{
  "dataset": "stained colorectal tissue patches (NCT-CRC-HE-100K)",
  "crop_scale_min": 1,
  "residual_init": "none"
}
Rows from block 5 of a small image classifier, named by matrix and row number. Rows with one number belong to one channel. Each number is 500 + 50 x the weight over its row's rms, rounded and kept within 0 to 999. All counts start at 0. Numbers have three digits each.
After each channel's rows are labels from the 100 images, of 14976, where the channel reaches its highest value: "strongest on" is what is common among them; "patch colour" is the nearest of a few named colours to the mean colour under the peak. Only what is clearly more common there than usual is listed. The data: stained colorectal tissue patches (NCT-CRC-HE-100K). In brackets: how many of the 100.
# convs0: first 3x3 conv (model.blocks.5.convs.0.weight, 96x96x3x3, standardized in use, each kernel summed), inputs 0-47
# convs1: second 3x3 conv (model.blocks.5.convs.1.weight, 96x96x3x3, standardized in use, transposed, each kernel summed), outputs 0-47

convs0.48:514510560504363469520466455481415545537469490477472443512521497601545492492497414448475544477544456463547468537502461565439538490496472527468533
convs1.48:503519510498677452496568550464507435575496530450464506557480522525477457582497456470597522566521380477458458439608500509508499391514503480461513
strongest on: tissue: tumour epithelium (81)
patch colour: brown (64)

convs0.11:504577551556543466541490519523539482424628532517474463546491602504515584412480427454548438518459567408524482516444500471415495515527476506428506
convs1.11:560429444484492434580456515483460506466464511431419578547536543587533444601480540525376473527502598509554468497543565511484550500483392530569516
strongest on: tissue: lymphocytes (45)
patch colour: brown (29)

convs0.21:521525544539544533486565522499544450512477427505470475484479534443473535436512438478507439502448402510527350525540473452487534521494535550475526
convs1.21:551453441516540493536443452571535510503488554590495510496450578516539504525517481471549570509473557335555652519575492503407483411635547631548507
strongest on: tissue: normal colon mucosa (41)
patch colour: brown (33)

convs0.25:483495526498455452490500427491532467517492498510521598410555513555508619617497433365513505563526482418574471548498480489579561420447473498511610
convs1.25:414498400547502407482482479583573561512556521446625586581492531512404562551570552531460503447567462601474509546431534488523502511505498465490620
strongest on: tissue: normal colon mucosa (92)
patch colour: grey (62)

convs0.14:444574507581399506468602478433589485442506476533414487485419607451436553484514502442488520526530491460624507550499593531398454466486549538466589
convs1.14:498414528445568540521507504506550530479421528458402554522499450482520503468537479569390551514462510638425530511528457507514557371549484511448485
strongest on: tissue: lymphocytes (60)
patch colour: grey (50); brown (34)

convs0.86:447487488542401442503505447422585472607472463518498474508503498467535555492503448480544488457453601509589518455557426569518502490455454470488492
convs1.86:469537451537464531456481506505441465435505516465516595471465486455488467438578496430538544392491473581449630486443382482463494517474529501526517
strongest on: tissue: normal colon mucosa (42)
patch colour: brown (57)

convs0.94:484566499580509476520521469397452548562512478514546564566542497630532488470480354545539526459456513469486529576443483561418500539458520502474524
convs1.94:479404541494471468467540560434478468540419400477491500481590499476617454552437508407493517495453511518506427509533540550545482499456438524518485
strongest on: tissue: tumour epithelium (64)
patch colour: brown (63)

convs0.6:513499521554590405594484432514457534478485607484491483429420508537542526536604429527560439518482476438541390517559512542469504470444481493529527
convs1.6:557464553501445529552536489566554539513462624478514456570505493509462477580450542538440432546526561539457570605552436493469507479500519501438494
strongest on: tissue: smooth muscle (36)
patch colour: brown (30)

convs0.73:537494493524450466593532491462532476582514534460520517513467535527502491470472439496531524444560569471471428496483523526570475565471510514413504
convs1.73:418489497536487456443561532485495516431497470497446454501440580540438503556527555588443500501494383484541486578374398448360546516578502481485542
strongest on: tissue: tumour epithelium (35); tissue: lymphocytes (29)
patch colour: brown (36)

convs0.65:484478480531441495520403482457623454551469506477382480548494539508450522614609504466525550541395556517463562554612521517564508452476472474516560
convs1.65:500561488409536525481466582494431495447519526388522552498505469467529549451523576561578545520427412486490421457497436407523437570583457462461521
strongest on: tissue: lymphocytes (36)
patch colour: grey (63)

convs0.55:478523453521517458617565530577527463471567576509469427504485498551565497608397512481541529535522486520552506452536491497523495429584427499496488
convs1.55:573475478475497449578532430506571522532519480435540625499562510439488506534603472467494500430475506416429493533607478512455532602468504393577461
strongest on: tissue: normal colon mucosa (25)
patch colour: grey (55)

convs0.41:517495580621512474508579503489486535444497521500512460475481506554459567574538456470552576445494613486463383529570479412540512466584465533422467
convs1.41:504419418479557426540428457483512574495491552565507623504517562433492548531526567535495501467533382363532507543474457516512469459501462450641498
strongest on: tissue: debris (31)
patch colour: grey (46)

convs0.84:517544498530464581583529475493422502510547469554549504429490455522457475487522520395455586536424508614549463507540495488421440486501574511467515
convs1.84:560495492519610388422469514476495458525432481480472538481432502441480506408499331593441453496524534417436557518470479519452533619577501500526512
strongest on: tissue: debris (71)
patch colour: brown (56)

convs0.95:417500471582540452553433484585514526472554468471463494566479489526412548621485353448500621589484510503523556575531505437553519467563507490523558
convs1.95:549498501525565524476443445425591526520451551472519618516531470542567481519508582527503455377472465553477491446442552400363576586485550549559445
strongest on: tissue: debris (31)
patch colour: grey (56)

convs0.77:445489447490591507482527518549517486491520448491489521394465492492537508471588452445516513525461537508566477494387548447384580436483536485547532
convs1.77:512404492464560551477540528462454584526444511563484545471494439493544563456442476503567473547536495519450536463544440498387547567504514504600538
strongest on: tissue: smooth muscle (81)
patch colour: pink (70)

convs0.20:565489451447571555572497427498501460525546507536506474442457493470535560478511554398511545579492386521431507438475450528510592537440467473448499
convs1.20:497536490426478436486475558443536474518491469588547578500569514437521466366482439507455457385477512556505420490560506476599544535505530584472529
strongest on: tissue: debris (40); tissue: normal colon mucosa (37)
patch colour: brown (43)

convs0.89:430527492501527506505469442396444473519528506510514501445462499523519547602519445480470558501567592563506597502483478443542473464504564517603555
convs1.89:486518483451404531502539536522478501509477510497475523504485405487397394454466591505425466504480495433443510548473508484576445557468494426511461
strongest on: tissue: adipose tissue (26)
patch colour: white (54)

convs0.16:561539561471458427467501546487529512548453519471543536568544560587544474491463414417498582450472385480421450473452542439472510472451568515503493
convs1.16:513493550601528424670566422516463530444531492524528437505503573540416563523497515480476490509466574421541522544524543597490522501438435512507453
strongest on: tissue: normal colon mucosa (53)
patch colour: brown (39)

convs0.19:580515514548506435583517477401427525421518500502452527502537470464536505525533582393498499489470468513435435486428481489478542606524535522479461
convs1.19:471508491439503493510525604505445439580510427479465527409458507534526427449576472478464484535459455560459430645510513489518438507496407487436496
strongest on: tissue: debris (69)
patch colour: brown (38)

convs0.58:454532457475556456532510446559526471551495554485453419438462531525445541495512493454514510602505498496495448536437456505359695360464525461549557
convs1.58:504521472515621593503482472465493518400544457476540494557521508524591450356457472437544607493521476598482470414517526526506556466508491502556521
strongest on: tissue: normal colon mucosa (50); tissue: tumour epithelium (39)
patch colour: brown (45)

convs0.51:462532468429530459553563507618568533496503476495432519530536481335451525480499403481546540503593536519517509537488467457494535468462501485500474
convs1.51:492452565452540551551464433412480517447533490516526454417465396534518559453621569544581507448478544453441454509577430448478654533474520516435560
strongest on: tissue: smooth muscle (36)
patch colour: brown (34)

convs0.66:506540550550552460570442482418481498506556543573426456484472506567428523421487455433510488477522589425577471532496508578382455424465539495498452
convs1.66:378442497511475513528516519541524491486529538377476455508546521526561493504519458466507403516415573465521395462405500564610503539469542490515454
strongest on: tissue: tumour epithelium (89)
patch colour: purple (34)

convs0.43:469532506527514462655476518536426596438513479512510495419463539479514547566518365435467466529472477489572473489427551515458446460525493484487521
convs1.43:446486518538479465453525472486455544544553573462433547534477515487523541422516553454572607545412460547506493513470430552495532534497567491477444
strongest on: tissue: smooth muscle (80)
patch colour: pink (94)

convs0.62:520436539489431487508473448468493461431601513498491487498620549575482547500519433480507477587564527517543450501483506569488487417508450517408491
convs1.62:532597444538444579448497504512486494464505465547565437514555437487530483424477523446518488483481494400496485514513471582566465477434442481450487
strongest on: tissue: normal colon mucosa (63)
patch colour: brown (40)

convs0.75:482497450564578484489466614523446468470537471504417473482498565491535516433499506460528397439510517528557445483494526496453520494500583525538533
convs1.75:569522487450437548439510391448502455581549505560552480495437453494519516517464485639496467531482561400496525412506492495504528581476468551531515
strongest on: tissue: smooth muscle (55); tissue: tumour epithelium (36)
patch colour: white (66)

convs0.83:530462535520500548495469526581405469459541464500549539355472562507488534595500441472583531630478486509490405529595419542463548345434470465500523
convs1.83:481510516544515547519518475523505515576502521493437426485500408430543571369475581441369525341531477527504529463476515422506413436471544508469543
strongest on: tissue: normal colon mucosa (37)
patch colour: grey (46)

convs0.70:541558464498524418527572408371428479440499538498441485433498556560538565559494523458473543490440498482476514510456412501453528487477548512403455
convs1.70:527534562502514514570368593569510526479488512427435543601505465540466457510499525487569498495519493448485519505536463547589424448482421506524524
strongest on: tissue: tumour epithelium (62); tissue: normal colon mucosa (31)
patch colour: brown (51)

convs0.80:481548597488518502555532536521508474478469426521436466471459566501500587493567597488497493443511309537486519537536515481417556545516539530479508
convs1.80:545498492523551488464505539486539399456496532509430590564500456530516574531516465513534507480404534498497614388537557545601459550488410503513565
strongest on: tissue: debris (38)
patch colour: brown (39)

convs0.87:559463514483471506584442435410553536480501494500495502515523503539480490522517472377529524474499533468455523527509455489455462499480479535483522
convs1.87:457529494543445515480496598491483526581457507506534512507597490461449475489439462536444509488451535563459365493471537601613507561422415523454459
strongest on: tissue: debris (62)
patch colour: brown (48)

convs0.53:493519510530415404512494523428485516453502486529405535494512482510519566552464411475575530631550483462534395556474461466417555537497498525532533
convs1.53:433531522529547573554506452571481526569532518418533552567502519468504603519481510455421531550536462521506444489471498471578483452483481476392508
strongest on: tissue: normal colon mucosa (67)
patch colour: brown (56)

convs0.74:474578453504568519594489392579600460478487453485443405477489529512429495504553448511479546482404484484519401522500524465417463555523443530525492
convs1.74:557471511506519494456426559425467437507476608532550469470553517435562450508466395536455378553513523501488485451578557486456494636469387558510495
strongest on: tissue: debris (75)
patch colour: grey (58)

convs0.10:483520428538450472578508422489583582486444460495479491543586515526539632576497457463547467442503469444464426506469415460495527467542518623587511
convs1.10:485435486491453486549502492597443465584522507516582525546540559565434498584480577520550508483533536410475528468456494488532565426497428395559529
strongest on: tissue: normal colon mucosa (86)
patch colour: grey (60); brown (31)