From a checkpoint of a small image classifier: widths [48, 96, 192, 384], muon at rate 0.012.
Rows from block 11 of a small image classifier, named by matrix and row number. Rows with one number belong to one channel. Each number is 128 + 32 x the weight over its row's rms, rounded and kept within 0 to 255. All counts start at 0. Numbers have three digits each.
After each channel's rows are labels from the 100 images, of 14976, where the channel reaches its highest value: "strongest on" is what is common among them; "patch colour" is the nearest of a few named colours to the mean colour under the peak. Only what is clearly more common there than usual is listed. The data: stained colorectal tissue patches (NCT-CRC-HE-100K).
# convs0: first 3x3 conv (model.blocks.11.convs.0.weight, 192x192x3x3, standardized in use, each kernel summed), inputs 0-95
# convs1: second 3x3 conv (model.blocks.11.convs.1.weight, 192x192x3x3, standardized in use, transposed, each kernel summed), outputs 0-95

convs0.46:160169197155126120125060119144141150125205116236090083099191111082109117105134085104099057137165121145095141125124123158143130165116152133166118121094127160110124079144091215144125113127136243083166145130120143154134125065098158128059159153133129156141100139123173081122087117180140100128
convs1.46:115010133105137094085116100114097115092146106211103121115104124134104128123111159096119132144118159132078121086095083138138156141144125102080128121173135106219145028146154118099130112102133132132136160084132191092055110183150139146201152142099113152098113113117122129098148075126101092110
strongest on: tissue: lymphocytes
patch colour: grey

convs0.163:083066129101127130119020130061156144171116110163112177141106091154156096122077093088165111132150166123136115163145102166128127103115129162123122139132142117152075139107183129209125143166150088164161089121127087134212120056134117132099115113111104152174155164106183119115075148140134084107
convs1.163:147088110167114151093138147164172095202099196109122148155166138088189106149118141068090106124105073128128085076152092184085141162124157173141092154149153156132166157114116133142144162159092153135135071095111120143164133145128100080130172105151170105102123155108092197172159128110112172143
strongest on: tissue: normal colon mucosa
patch colour: grey

convs0.94:129160152125101138119051116087163122162127117128130150106165109091137095166158081215077146132144149148151120120100158139155094124149130125133132135127162122040106071124125135119100142103115054149128087199170150184139178102131137131079054094117173104098169150113135158146176127176090121127
convs1.94:126120152118130133157141139164107082197169154141050120150111153112135124140061098158100077127143141086163092161119086118082142123093085140082140127127101106194104139121135085140099098169134091092127118088135095154131118120119172139139154120129117120173153065114178085101107098143180168114
strongest on: tissue: smooth muscle
patch colour: red; brown

convs0.62:113151110140141143125052129126135082111145136106146069136110139115155123203116054136068121070133152133040142126124133101151144124106094070166122116104166117091117153147148109080098177090162116128109171190108158110128068111123097124060125115134172088171105171182129184112156120093095126116
convs1.62:173144162109098132142143087117179188152075079112156162115140116064166116161161138114162198093110101159191141098125136157096142158115105138116128109100135126098056104168163119111092108132148149141162123115219100107170172115102164087179111121092119165158185110157083081144164148107135111131
strongest on: tissue: adipose tissue
patch colour: white

convs0.19:109114159110109141126032095052140105061137148132107120165075169122187116159122072117151127157133139140095118116139140089115145149083103107109136155064141165094136059147151157141117122108130127084138070146050175112170103095135132113070185113157111170102117147150130110151028149147178163099
convs1.19:113141123122106139094108144139169099079153175088132132101183115060130136163123184114126149109182121111076102119127161105138168144094114118156157144109141147131161117119140159114138112128161235186151138137119216134171128131114088064129158162148146161116155121100093135097179093186125104114
strongest on: tissue: normal colon mucosa
patch colour: grey

convs0.160:146133104141118136140057123092118154085134097154095126084085144064165177140120037172149143068131139127111093146109155151108171108126096137084109174119117168095122139168150114106110147164135082114142136121117147145093050128132105102104196126162150102134145103099116123140103162121158173130
convs1.160:102134086103192094116142070080158132038180146096117194097140162162133150128060188137113120189148160065109143143218151131158073115171130153091144121130118123155169124131158124146135152090156132091139100100153173120148126102146116145133119105134148104164113111106220195153107162075176149122
strongest on: tissue: normal colon mucosa
patch colour: brown

convs0.52:134112111119104122127106071138134130170124166149082185124108192159148130199130026143133198156142119136142085147119102103244143111100163174113192127079167130113137048139106155151234114105161144108136096115163166133132050092154138123095156158105154121091117114185130123170125146137127125117
convs1.52:146115134122118120105138160138100123255110154205118119172115113111198064114158118133127112115079163170096116141075098123175132177177160146123128148188100096082106115110118113074114065094114112116128086116103141114118134147114131186163164132182104150141112197116146067141146108085096120101
strongest on: tissue: mucus
patch colour: pink

convs0.111:137159122110113152108158109115118127088176133132135116098146148131123140180080077167177098106133082154069161134171148151114131123032140116076116115115130194067120237121171111129101171134116132174100067183104149061147128127158117132098116111131125074156124177088151070130174165080190156114
convs1.111:151118129096162176168088117069156158110111123100095103147112106141154148122136214051128106211152053099122077120104104103120127154143080161150092151109098120177117099126155109144104106143135096113146106154152101112125122139163172129176108126136133130143088091211089124129114131133105154131
strongest on: tissue: tumour epithelium; tissue: adipose tissue
patch colour: white

convs0.65:117115116140169119150135122169140083096131077137085150103102131130153135136167069187126151086090066086094093157102143099092173130146164111089120130153183129105102044162169178162176162145167120077121089148119131168178142077091128108116146141122095118210098144055132144172098125143126146183
convs1.65:114083123112125149109079135125182142112200075090143151114143146098121133170139153118106098140122143137059073175134150073059121165116099108104090155142099134094135174127119144110153133137139114114154171054085189102140081091143101101083088122153126148122122116117122196142077114233151131173
strongest on: tissue: tumour epithelium; tissue: normal colon mucosa
patch colour: brown

convs0.121:117106150164091175117083077099128108231104134112172096195115132142106184163108084144118112149139129118099118083081154117122108137146112112126112129138127110078113131170120138095121187127135073145123124179168197151151154128131095131078130122122170111127074089167132136119058144077187071129
convs1.121:132086150117125127099124137059101129145122141060107086136126107114112109138162129095106101113123156144159123119160083136093123091089096139128142136146140083116068100096125119092128158129079077079142188078105060138154122117116101121045147076158115066074133174093195123116096130110125120141
strongest on: tissue: normal colon mucosa
patch colour: grey

convs0.70:101155170125116136120135047160158138120113128175121075174163164132171162103154083063116153113112164160144132133140153078081086170071118100111163120101131105056121071161108145128157158167141113152122169168146111171155152125140123119196114165155074132107152117154124118139070174115181086155
convs1.70:101120127134092115095088094059108097113100082132123136137134076087120184127088152125112130081115119041157045086111176085092168118109169097137143121163125104141125103085107121118096093130086125145133117095114141075081102136126069081029093077133155057083109113114094117137138065060130156091
strongest on: tissue: debris
patch colour: grey

convs0.107:119152157088108146127063143138132165127183121114100178117174149089179115049151099164136155136154105165142059106123128166061106103034134103099180124118123148041126123146137138145112171106165129158120165208111160094154195057125138134113120110120124105174161195142156163158196145140107142173
convs1.107:155120096109139118080142161189142119147165133106103162101134154115170088190018099107103192125138180113195128123075163145205139199148123118135126100109134113151132121110098134192181120180180145201130115106122119155163119136063164138131109140137119168176157101164088113101114125134174124141
strongest on: tissue: smooth muscle
patch colour: pink

convs0.143:124136153089099137097103139109139155134144133115097117129153119144165116153168037048125233156153114139121140147135108114122095108119123111153150100105152140069125071069152121101118157083154113139138120170078133119138142101126123154050123157117110076136136180110122090181191119139013152129
convs1.143:177131132119169131175125158140147128177174117161084167118144195166146096109131107127121162128126131134202110171101133113132122102211165153092154098115167102178082138119158172156099046109115143197127174099246164178153160150081136139174161163172150122141125132176146116157140125104153148151
strongest on: tissue: smooth muscle
patch colour: pink

convs0.42:116166115115129132121074089094123091119134087132102126165128158164147111103132062159178106103127074156155105181138101096113150131106142160136116126123117119073079142125136186179129084122116060112189231120134096115110141043139204144109120095154140199125073175122119038148104162070088165133
convs1.42:075089139166172119125121112092118138120123143141147137125130134104099124131139124145084142124114123120153199121151161173125195090255100184114141177106123167138118194198151146101125163082138137165137081091151120103178180101142113098113152103162152150125128161109201141110158187131114142133
strongest on: tissue: tumour epithelium; tissue: normal colon mucosa
patch colour: brown

convs0.60:126171161134155141146158122131131098084097055121123139160198105078156113152127058114134083121147095134109138110088103095059125166109096201119147155120109133076083095097126174134136082096159092192116085147107113087121066108112143130064163102115126125144186074096122139135134138133167124107
convs1.60:170148163145153128153068135136087079094124105128112096142076102120089095094082176114180078153113145101183141115151082169159092168149141104116108146139131157154129175141128255134077147157135092144146074097086069075121120093155072145146132154103142119099078130108187147112174125133197151173
strongest on: tissue: normal colon mucosa; tissue: debris
patch colour: grey

convs0.117:192111135149101162111000166190127149102090135119195075143106119117147103129128075102106093083153145097163156128080149148145091164024132121052140105094173157135127156142142131120137112144133051134122098092131130159079115100138106151102102181134111134107132157073168167133093105140122130142
convs1.117:112098131134095144135160193146189163154092137146101133091133134139133146126068138145153195156145090120116112182154222153152107136178136119149175124110141112110102122186139111079145101113153169143104084129204127139165098120096153166128079202075134108123147107170096202158136115181138154095
strongest on: tissue: normal colon mucosa
patch colour: brown

convs0.118:171126202102122134168061123086159127136090106117086127161118111075102093125159036085133073197148129122155115157117146080114161136087141184110143116069114128121111119086155089132161131136117061140129122129130175116177112127131165132127078179131149193146094123102183124167103150129111156170
convs1.118:037093049119119166062116120120135094116155117105139135129117153099162171130123167150122119147132059108112142158178172069171151126104140217174123138145124162137130154123099110112136122100134136086126085159157087111141046112126135119093150092097155129194121128104129115114112130099173147125
strongest on: tissue: normal colon mucosa
patch colour: brown

convs0.68:097077163103147119095128124120161136072180165113073118132138137145116113133160082114134096147122099099152152069104109137094162197093108145111162184162163164122151169114134140134121117153123073092133124186025129136176186103123117173085124169152142129153169231078128206179089122077083130171
convs1.68:116186076114119105113120109077128160093144131122172144136150157127134139124151087114140181202161174113085122126116085093168119108085136134190137102127160169109118080105153109196118188121139230149142099102127160095158170120122111180141082183111104116078124208116157133111092169182163109109
strongest on: tissue: tumour epithelium
patch colour: brown

convs0.75:137136182151084143104082084114125160203197105206128126127189168132169114118055129020136144119131152114109176106097106122156098125127143063122136143131126153105090181092131184145143088122146151102111106141184200128160138103091106149115093128164158158192129130081134123145137114095133147077
convs1.75:176096108139166112110183186098079122044149129161140113110100098124141149136170058147109137121109131168137164078067140135116109184168136124107144168164131089133081082066127085093098125189088101136071141096121138138077151112119097174128141072121143098083135117127111112143074118075137026141
strongest on: tissue: lymphocytes
patch colour: grey

convs0.81:105121126148162119119068051039129118159212101108137144123125122122138168091115064085190098106077134107169102118179166113118113152070142144191157158101165126119115054122142138149134177121156081171077087151086172128156143150139117126080127113146136101140146172233117087147092143129133163181
convs1.81:145085125115127148164137118118181102205110118108087144227098166145189127122149173125134145189100091120088177135070103106122129129121146215072129111136166131125113150095126171146130091084108099165185118156125163114196116102131108176121226129110142151129133123126147099111151161147123146111
strongest on: tissue: debris
patch colour: grey

convs0.165:126125171137100156105060075097147128107140131150129184128091111119112094155101102175096111127151139136148135154117117125164141094111096122117142139078161193088071142127121142136138160061161138202119142100085186100226150127151101164112112106130126129165074148123101129211093171123136137181
convs1.165:162116123075091170157162173155128066142165109052140143126089060128099109127110089146082210115113082102097097068088113151134166141146071151174186158174139143168197136099136149066119085120144196058138125148163132121122121104112123100124134140134082100141129172117130134074142153099102121179
strongest on: tissue: normal colon mucosa
patch colour: grey

convs0.50:151067148124192149080152144123152121135131118113088127115138192096106132129126156089177171100105114147105082107090123091103151172101113133082132153144178102083136174148208098146129140121163060135152122120065126118057103084145152143127106104134141134111136181116157158170120149132173149127
convs1.50:176168176156095117140094126147202162128087088145135114191197162131134133140169130178122119124149147109095099081112152164116122109115141161151065101089168154167103234114131092159155135149117139144138117117170179123132158119121088171167110142088081120088130138113146209116119198137179106080
strongest on: tissue: tumour epithelium
patch colour: brown

convs0.157:145117170128150149170066108163165072064206179135118139121141141059116147144105102121148112108137143144131095101095141095121202163046137134106123139074132101161169094143128112127121117095136131142176119112036119136207133126115171125169077113120115124109187103114145119188116127076108174120
convs1.157:070085136201162136123101111161111072138098105136105081127142129112144157117160139148127137168188121112110137147154121164161078122125158138135135117149111131126087155154087140149139107119103255143190132139139124134168086111095119148084104113175090176055156120142115099101128138129107154091
strongest on: tissue: lymphocytes
patch colour: grey

convs0.119:171166132120112154115018126079119086142139054143118143152122152098142116089175177142111133105178087090177143115170165136083120140073138127099146110157123128144106174146160121117144070095141139092102128104129079128171181051103123134130161118121158104169171165119121190105165181132084112126
convs1.119:076086135118124117169199163107142136090187188062140127086122128159142147124189094116173189133084152156122154134148130015102061127112138060155135098077139089084151107093102095097125086176101047167143131154120133131089126161108138107130093109177107138097087123131138123121070100089118107118
strongest on: tissue: normal colon mucosa
patch colour: brown

convs0.126:103099115112097140122111125134130162030159135132128060126092135125171160152151137118115151088197093120090222145116135096120153140180139105096105130088134152073080122122164185174095110130123121103140138154109192137118212083153099140107107123125170112171082117219127142161108135111123100125
convs1.126:183140085137127092162167118049159120040102095147157121111132079149096083119155219135143112115120128118144123100120089155064154128098147109076128130108121107147151139119120139175120127127136095142131149108114114100104168126109118109151108102160112120076133147078118146088166115157073097101
strongest on: tissue: adipose tissue
patch colour: white

convs0.179:113188107126121166165115130126132108053218164123129182100162148071147129078138134168119069093130060158149135130091158099112167136091125149070129164059128164098128255138139129132156111119124088141174124146123120147137077114128154096090054116141123161107109141166128082116143141152121122091
convs1.179:107099053123102107137185159093102153073103140117197063083102148131075113096163154091146138137159153114093105104133177162171093045128149121171135114171114111155168140111105097093138128117121058083090098184089082154146112155077086097204128166118131131104144086142149110109104121126188112107
strongest on: tissue: tumour epithelium
patch colour: brown

convs0.13:153045138182121143128105126141134172093186149148110142139180177094168128089116077126039147064108138158133074106174117135155085111075138115116138130107123145065084112142165106144117085100145139094135093106069109148169112128176119161121132141159142183092245112133124137146077135137103117088
convs1.13:093123124088107108176111117099122134121139160126148138126153166125112087128126109107139124178149079021101095137098121124123094099076123101084107142125089110190192082211153118098162143129152162140166173095089139105140164116108084100139127128084127131113083122171188126121098123120149075118
strongest on: tissue: cancer-associated stroma
patch colour: grey

convs0.71:104093182089115153101111123074136141150141038106127084178132139161172176137111126119143183083169208176120145143063187132109109164118126109130169101126141174102096156123149153142150154128133079145114151081106115114152139036084161142132134098139177126140192103128149122076178116088138162123
convs1.71:120154075153074123133123124114086099089076176211056157110123093126079168110146121116125123143078099141095079113140136093129096181131023154082181141116088136138184168103091165185085172132134131120235104196116089136106159127078045123055163145094106087091140138134095174121142112108147119106
strongest on: tissue: tumour epithelium; tissue: normal colon mucosa
patch colour: brown

convs0.125:142123126128106136127096069091162127153180156234116147165157137121141095139120063107128088103116094157116133162079155163203135144167125106143141166099121140048116255146130158102153156096139153138169139110126176128160060105116136126140136122125088133115099177093114084127097135135149116093
convs1.125:143027118150129099132229110153102162095164141158180077096103090139093119097119043100115145097148124122106121139057178141098137069069122090102134151157109136177149183117109054069119097141084114087067179135116054137118120139064122112150120159105117118109149092102135144110106145165126130114
strongest on: tissue: tumour epithelium
patch colour: grey

convs0.155:120136190139071132110102164053151130181144135150181174111071142067122113116065106200177158066147091158117136128099106097102146130098127143139144118117165104087136083135164125145121162089177124105131099116114235144145101098136143145050161118117107129069112098133113105168142115082128112144
convs1.155:122070155138123169140128125076124112255113056097124139189144154103115118107168061096084141107131142117112188128144095128092158255163055157122140135136110117104136109100125095145124138140089160143164169065122140114115117138164127154084084100110151107158134136133092124144113146144130123129
strongest on: tissue: mucus; tissue: normal colon mucosa
patch colour: pink

convs0.12:116073134120125153144091124156130138197150060114096230163126113104132097094184067185150149148124134155177118136112179193179060129106171143141108085122174148120105064116140180153126111111188018116129077126109206124140059165105142149069147139132082115093142153139144195148124147097084139150
convs1.12:091115115083085120129119114154118167206150067118135126140154140100169127137048078138109144130184126155128119131123114068078093171125130107108140166128170155094151191136151142156141154149140073096118204118093105093112118132114132111172141114099122084106128126094129123151056153124138153131
strongest on: tissue: mucus
patch colour: pink

convs0.29:101204123185136130128084114094136164122184145152082185147086137103145119134092081110088178109160057096121140127093153174127113130107134136148131180072155159122108022189119140180116140114169098113111096133144144157143105145134127164039122112142118124156132096110128186156099114203118149107
convs1.29:066103096138153188131084158205126133177148123072158129101105161112124142152082143172110125112147111168145172134203062145138075127207109141118078147144123127087108161159144180150107156122091140095150136207105155126130133116114142148115134120122133087151122168144189162129092160193144132156
strongest on: tissue: tumour epithelium
patch colour: brown

convs0.187:113119176087101146115003117172199114070096110152171116100097174084120109159143073150073162144118105094084122096133101106132151151022138108103148131152116160047145123173121102115104089138127123105085163109106157157135119096124095136132201072119115164116083168101144119168108134095113138099
convs1.187:157121142111212113086103079195109148054100060128119142197142091201118141128104159106146117107161130148094060162133092106172128112147176083149080089165103110175173224126132177120087154172152198120149112124174214141101128128171164138147113083078083114188168135165175160145111104181166157147
strongest on: tissue: cancer-associated stroma
patch colour: pink

convs0.174:079178164167144175120083103073086132090134106124100225151116167149138087142127107181156122107141139166104181149098144087083131147150135146091167146109124191077108173114163132137135155094146168083148108158077131144174123106151132108070099133104134089106079164139152081152117159082103122111
convs1.174:126128136118110177156168105151106135104062194136146149152148130146128125105194143106149143092107143129107152182128160123138090101142137179088122130127122136138112255157203178119126138151114047086098092077131147137120177124152132145195106144138108131105123133140128112110117112109138099092
strongest on: tissue: tumour epithelium
patch colour: brown

convs0.80:123115164172077151188063142120163150120144141121117163109162139100139141136116096188083081080145146131131123102168121155140159159097124126090082126108162082074134074131124146123185147125144070160112129090072113123183155124120138091104112094165113160108157132181114119126192133111074120150
convs1.80:147120117106152108098098167129142147113136093147108133162110172100120106120200100128177168121128084110165141163112143141161114093101177183117104137119125154121116161125123059188205125132116169190102158181168166112157048120148165149170132101132147208166162116112143139094233144114134090114
strongest on: tissue: debris
patch colour: grey

convs0.184:137128174116104131121074136116112139086110148098106153210092142128154112183056137158124185101164092166105126111145124143118125169161115177162131142143137082033056160142157229155085114138150135089087142170169120120131100109111174067106112138158135110143122171129122057165117176138118110130
convs1.184:124096128112223121048130095078166136146151111163185150146100170139122169105138095101074149189095215155045145155093129113139162127188134108093141151075122150170135102135133239069147104146180196083137131062142072137171132076127150132156160118135182099141128191151145095143103122126115095128
strongest on: tissue: normal colon mucosa; tissue: lymphocytes
patch colour: brown

convs0.25:068133068143176132140078148177179102136148136132106137149162118119108163155073084083110106120109144150107118165139095132132146194089128100103148099132140232114123144095169152096155124133148021121191127132086119158124107078074130136106101129089165083163140135124118109174093131130165145128
convs1.25:120123156152092143140150124129175182049194078122151129133177137112099104138172167127107127109132122097114075175105177112100151121168142174145139175114137163096093176150110114092100161092078121078096112080089114111122167096203151137162111154190148120121098137097083156116126122150117135145
strongest on: tissue: tumour epithelium
patch colour: brown

convs0.103:137188110151083149107049102155138170119153133162129066111108120165151130130113080160095189118144107119061148104121119143189169134102111139116132155140139157107200066178154137155152200140202065132131125122181159133109111096164085151075091113135096103172064172083118160132103178113109162149
convs1.103:119183114094144143102122130226146143155139167086159196088114119077127149161082138073108076172161173099145133097168139136122137131224126094093084095112137170177126127129105129146085105121101158099103107122226153122167180126150165165108080107104126190220161134166165118131171114115128149144
strongest on: tissue: smooth muscle
patch colour: pink

convs0.161:085047175095113135160022127092126112070102096165119145142165150106120107115119039152089177113168105120100126158111142091090185149131149080149110127133131146094137070125149089151104072176142164099218220131125194165180105072145185149110154132144106129142150129112134171146091147132119143099
convs1.161:123132139160154147076120111066165139115111113121134175169111099101096147116115167131131167123127142112117135151213077180098074075170147182127145116148131129138120151175141116139132172127148214150147056117178165142122112133122131173079160116114145093195138142157127116168127117150169134141
strongest on: tissue: normal colon mucosa
patch colour: brown

convs0.1:117077113123098121141115101186144169134139096160103173136121169105098125182106088073100069103161130151122139221147124210165152098098138080148092126082113140095135092091136120098212129119130101116180111134146182114152107102184116132110217092153147117147075112101150126124066146051137088141
convs1.1:106105078136149183056104105140135209134146116121212110164182073077125116147119134206119127136141123132124178072090145207134139130127131143098103174092164159088051177114166143108161143168124147132084095103161122099150170090144127169152181166090148180165165134092136149183173144132125157139
strongest on: tissue: mucus
patch colour: pink

convs0.23:149100141116102106161107145063126117101135134122143144159172108104126107098132069171096158157158125088092108124129091163080109132078123183120144193074115131113079091127122114110115134147127108168179079117170122132120089159200130115098075169091086119134157129071108149156175124185149191113
convs1.23:157146153162175079176099136146094131170093129134090131104097138122141133109133112137153118074148106079246079151070132084122113156119137117145132125145135131154159118117123123147117163125138171167085134083139106109152109112113123118158196162128118163066148107128194160111132131152142146139
strongest on: tissue: smooth muscle; tissue: debris
patch colour: grey

convs0.191:141168157131113144108133136041116166143186129120112121105178146109123205211120105121157111185139156143116106134119102097142119143070157112091127142148069180119135172180156166136157177090178087098136121168136134126109124063140181139077123136104138066166079169142183074105158161067116090113
convs1.191:175149108058087161114118118161125135075155086153162109111172186140090144176060116163109172205098122155139064123119135141125141146130139136149112080160149150142163103145151087146151146102142117132084084059160114107146125137122175156139131094141097150139099100208098128124132110103134144156
strongest on: tissue: smooth muscle
patch colour: white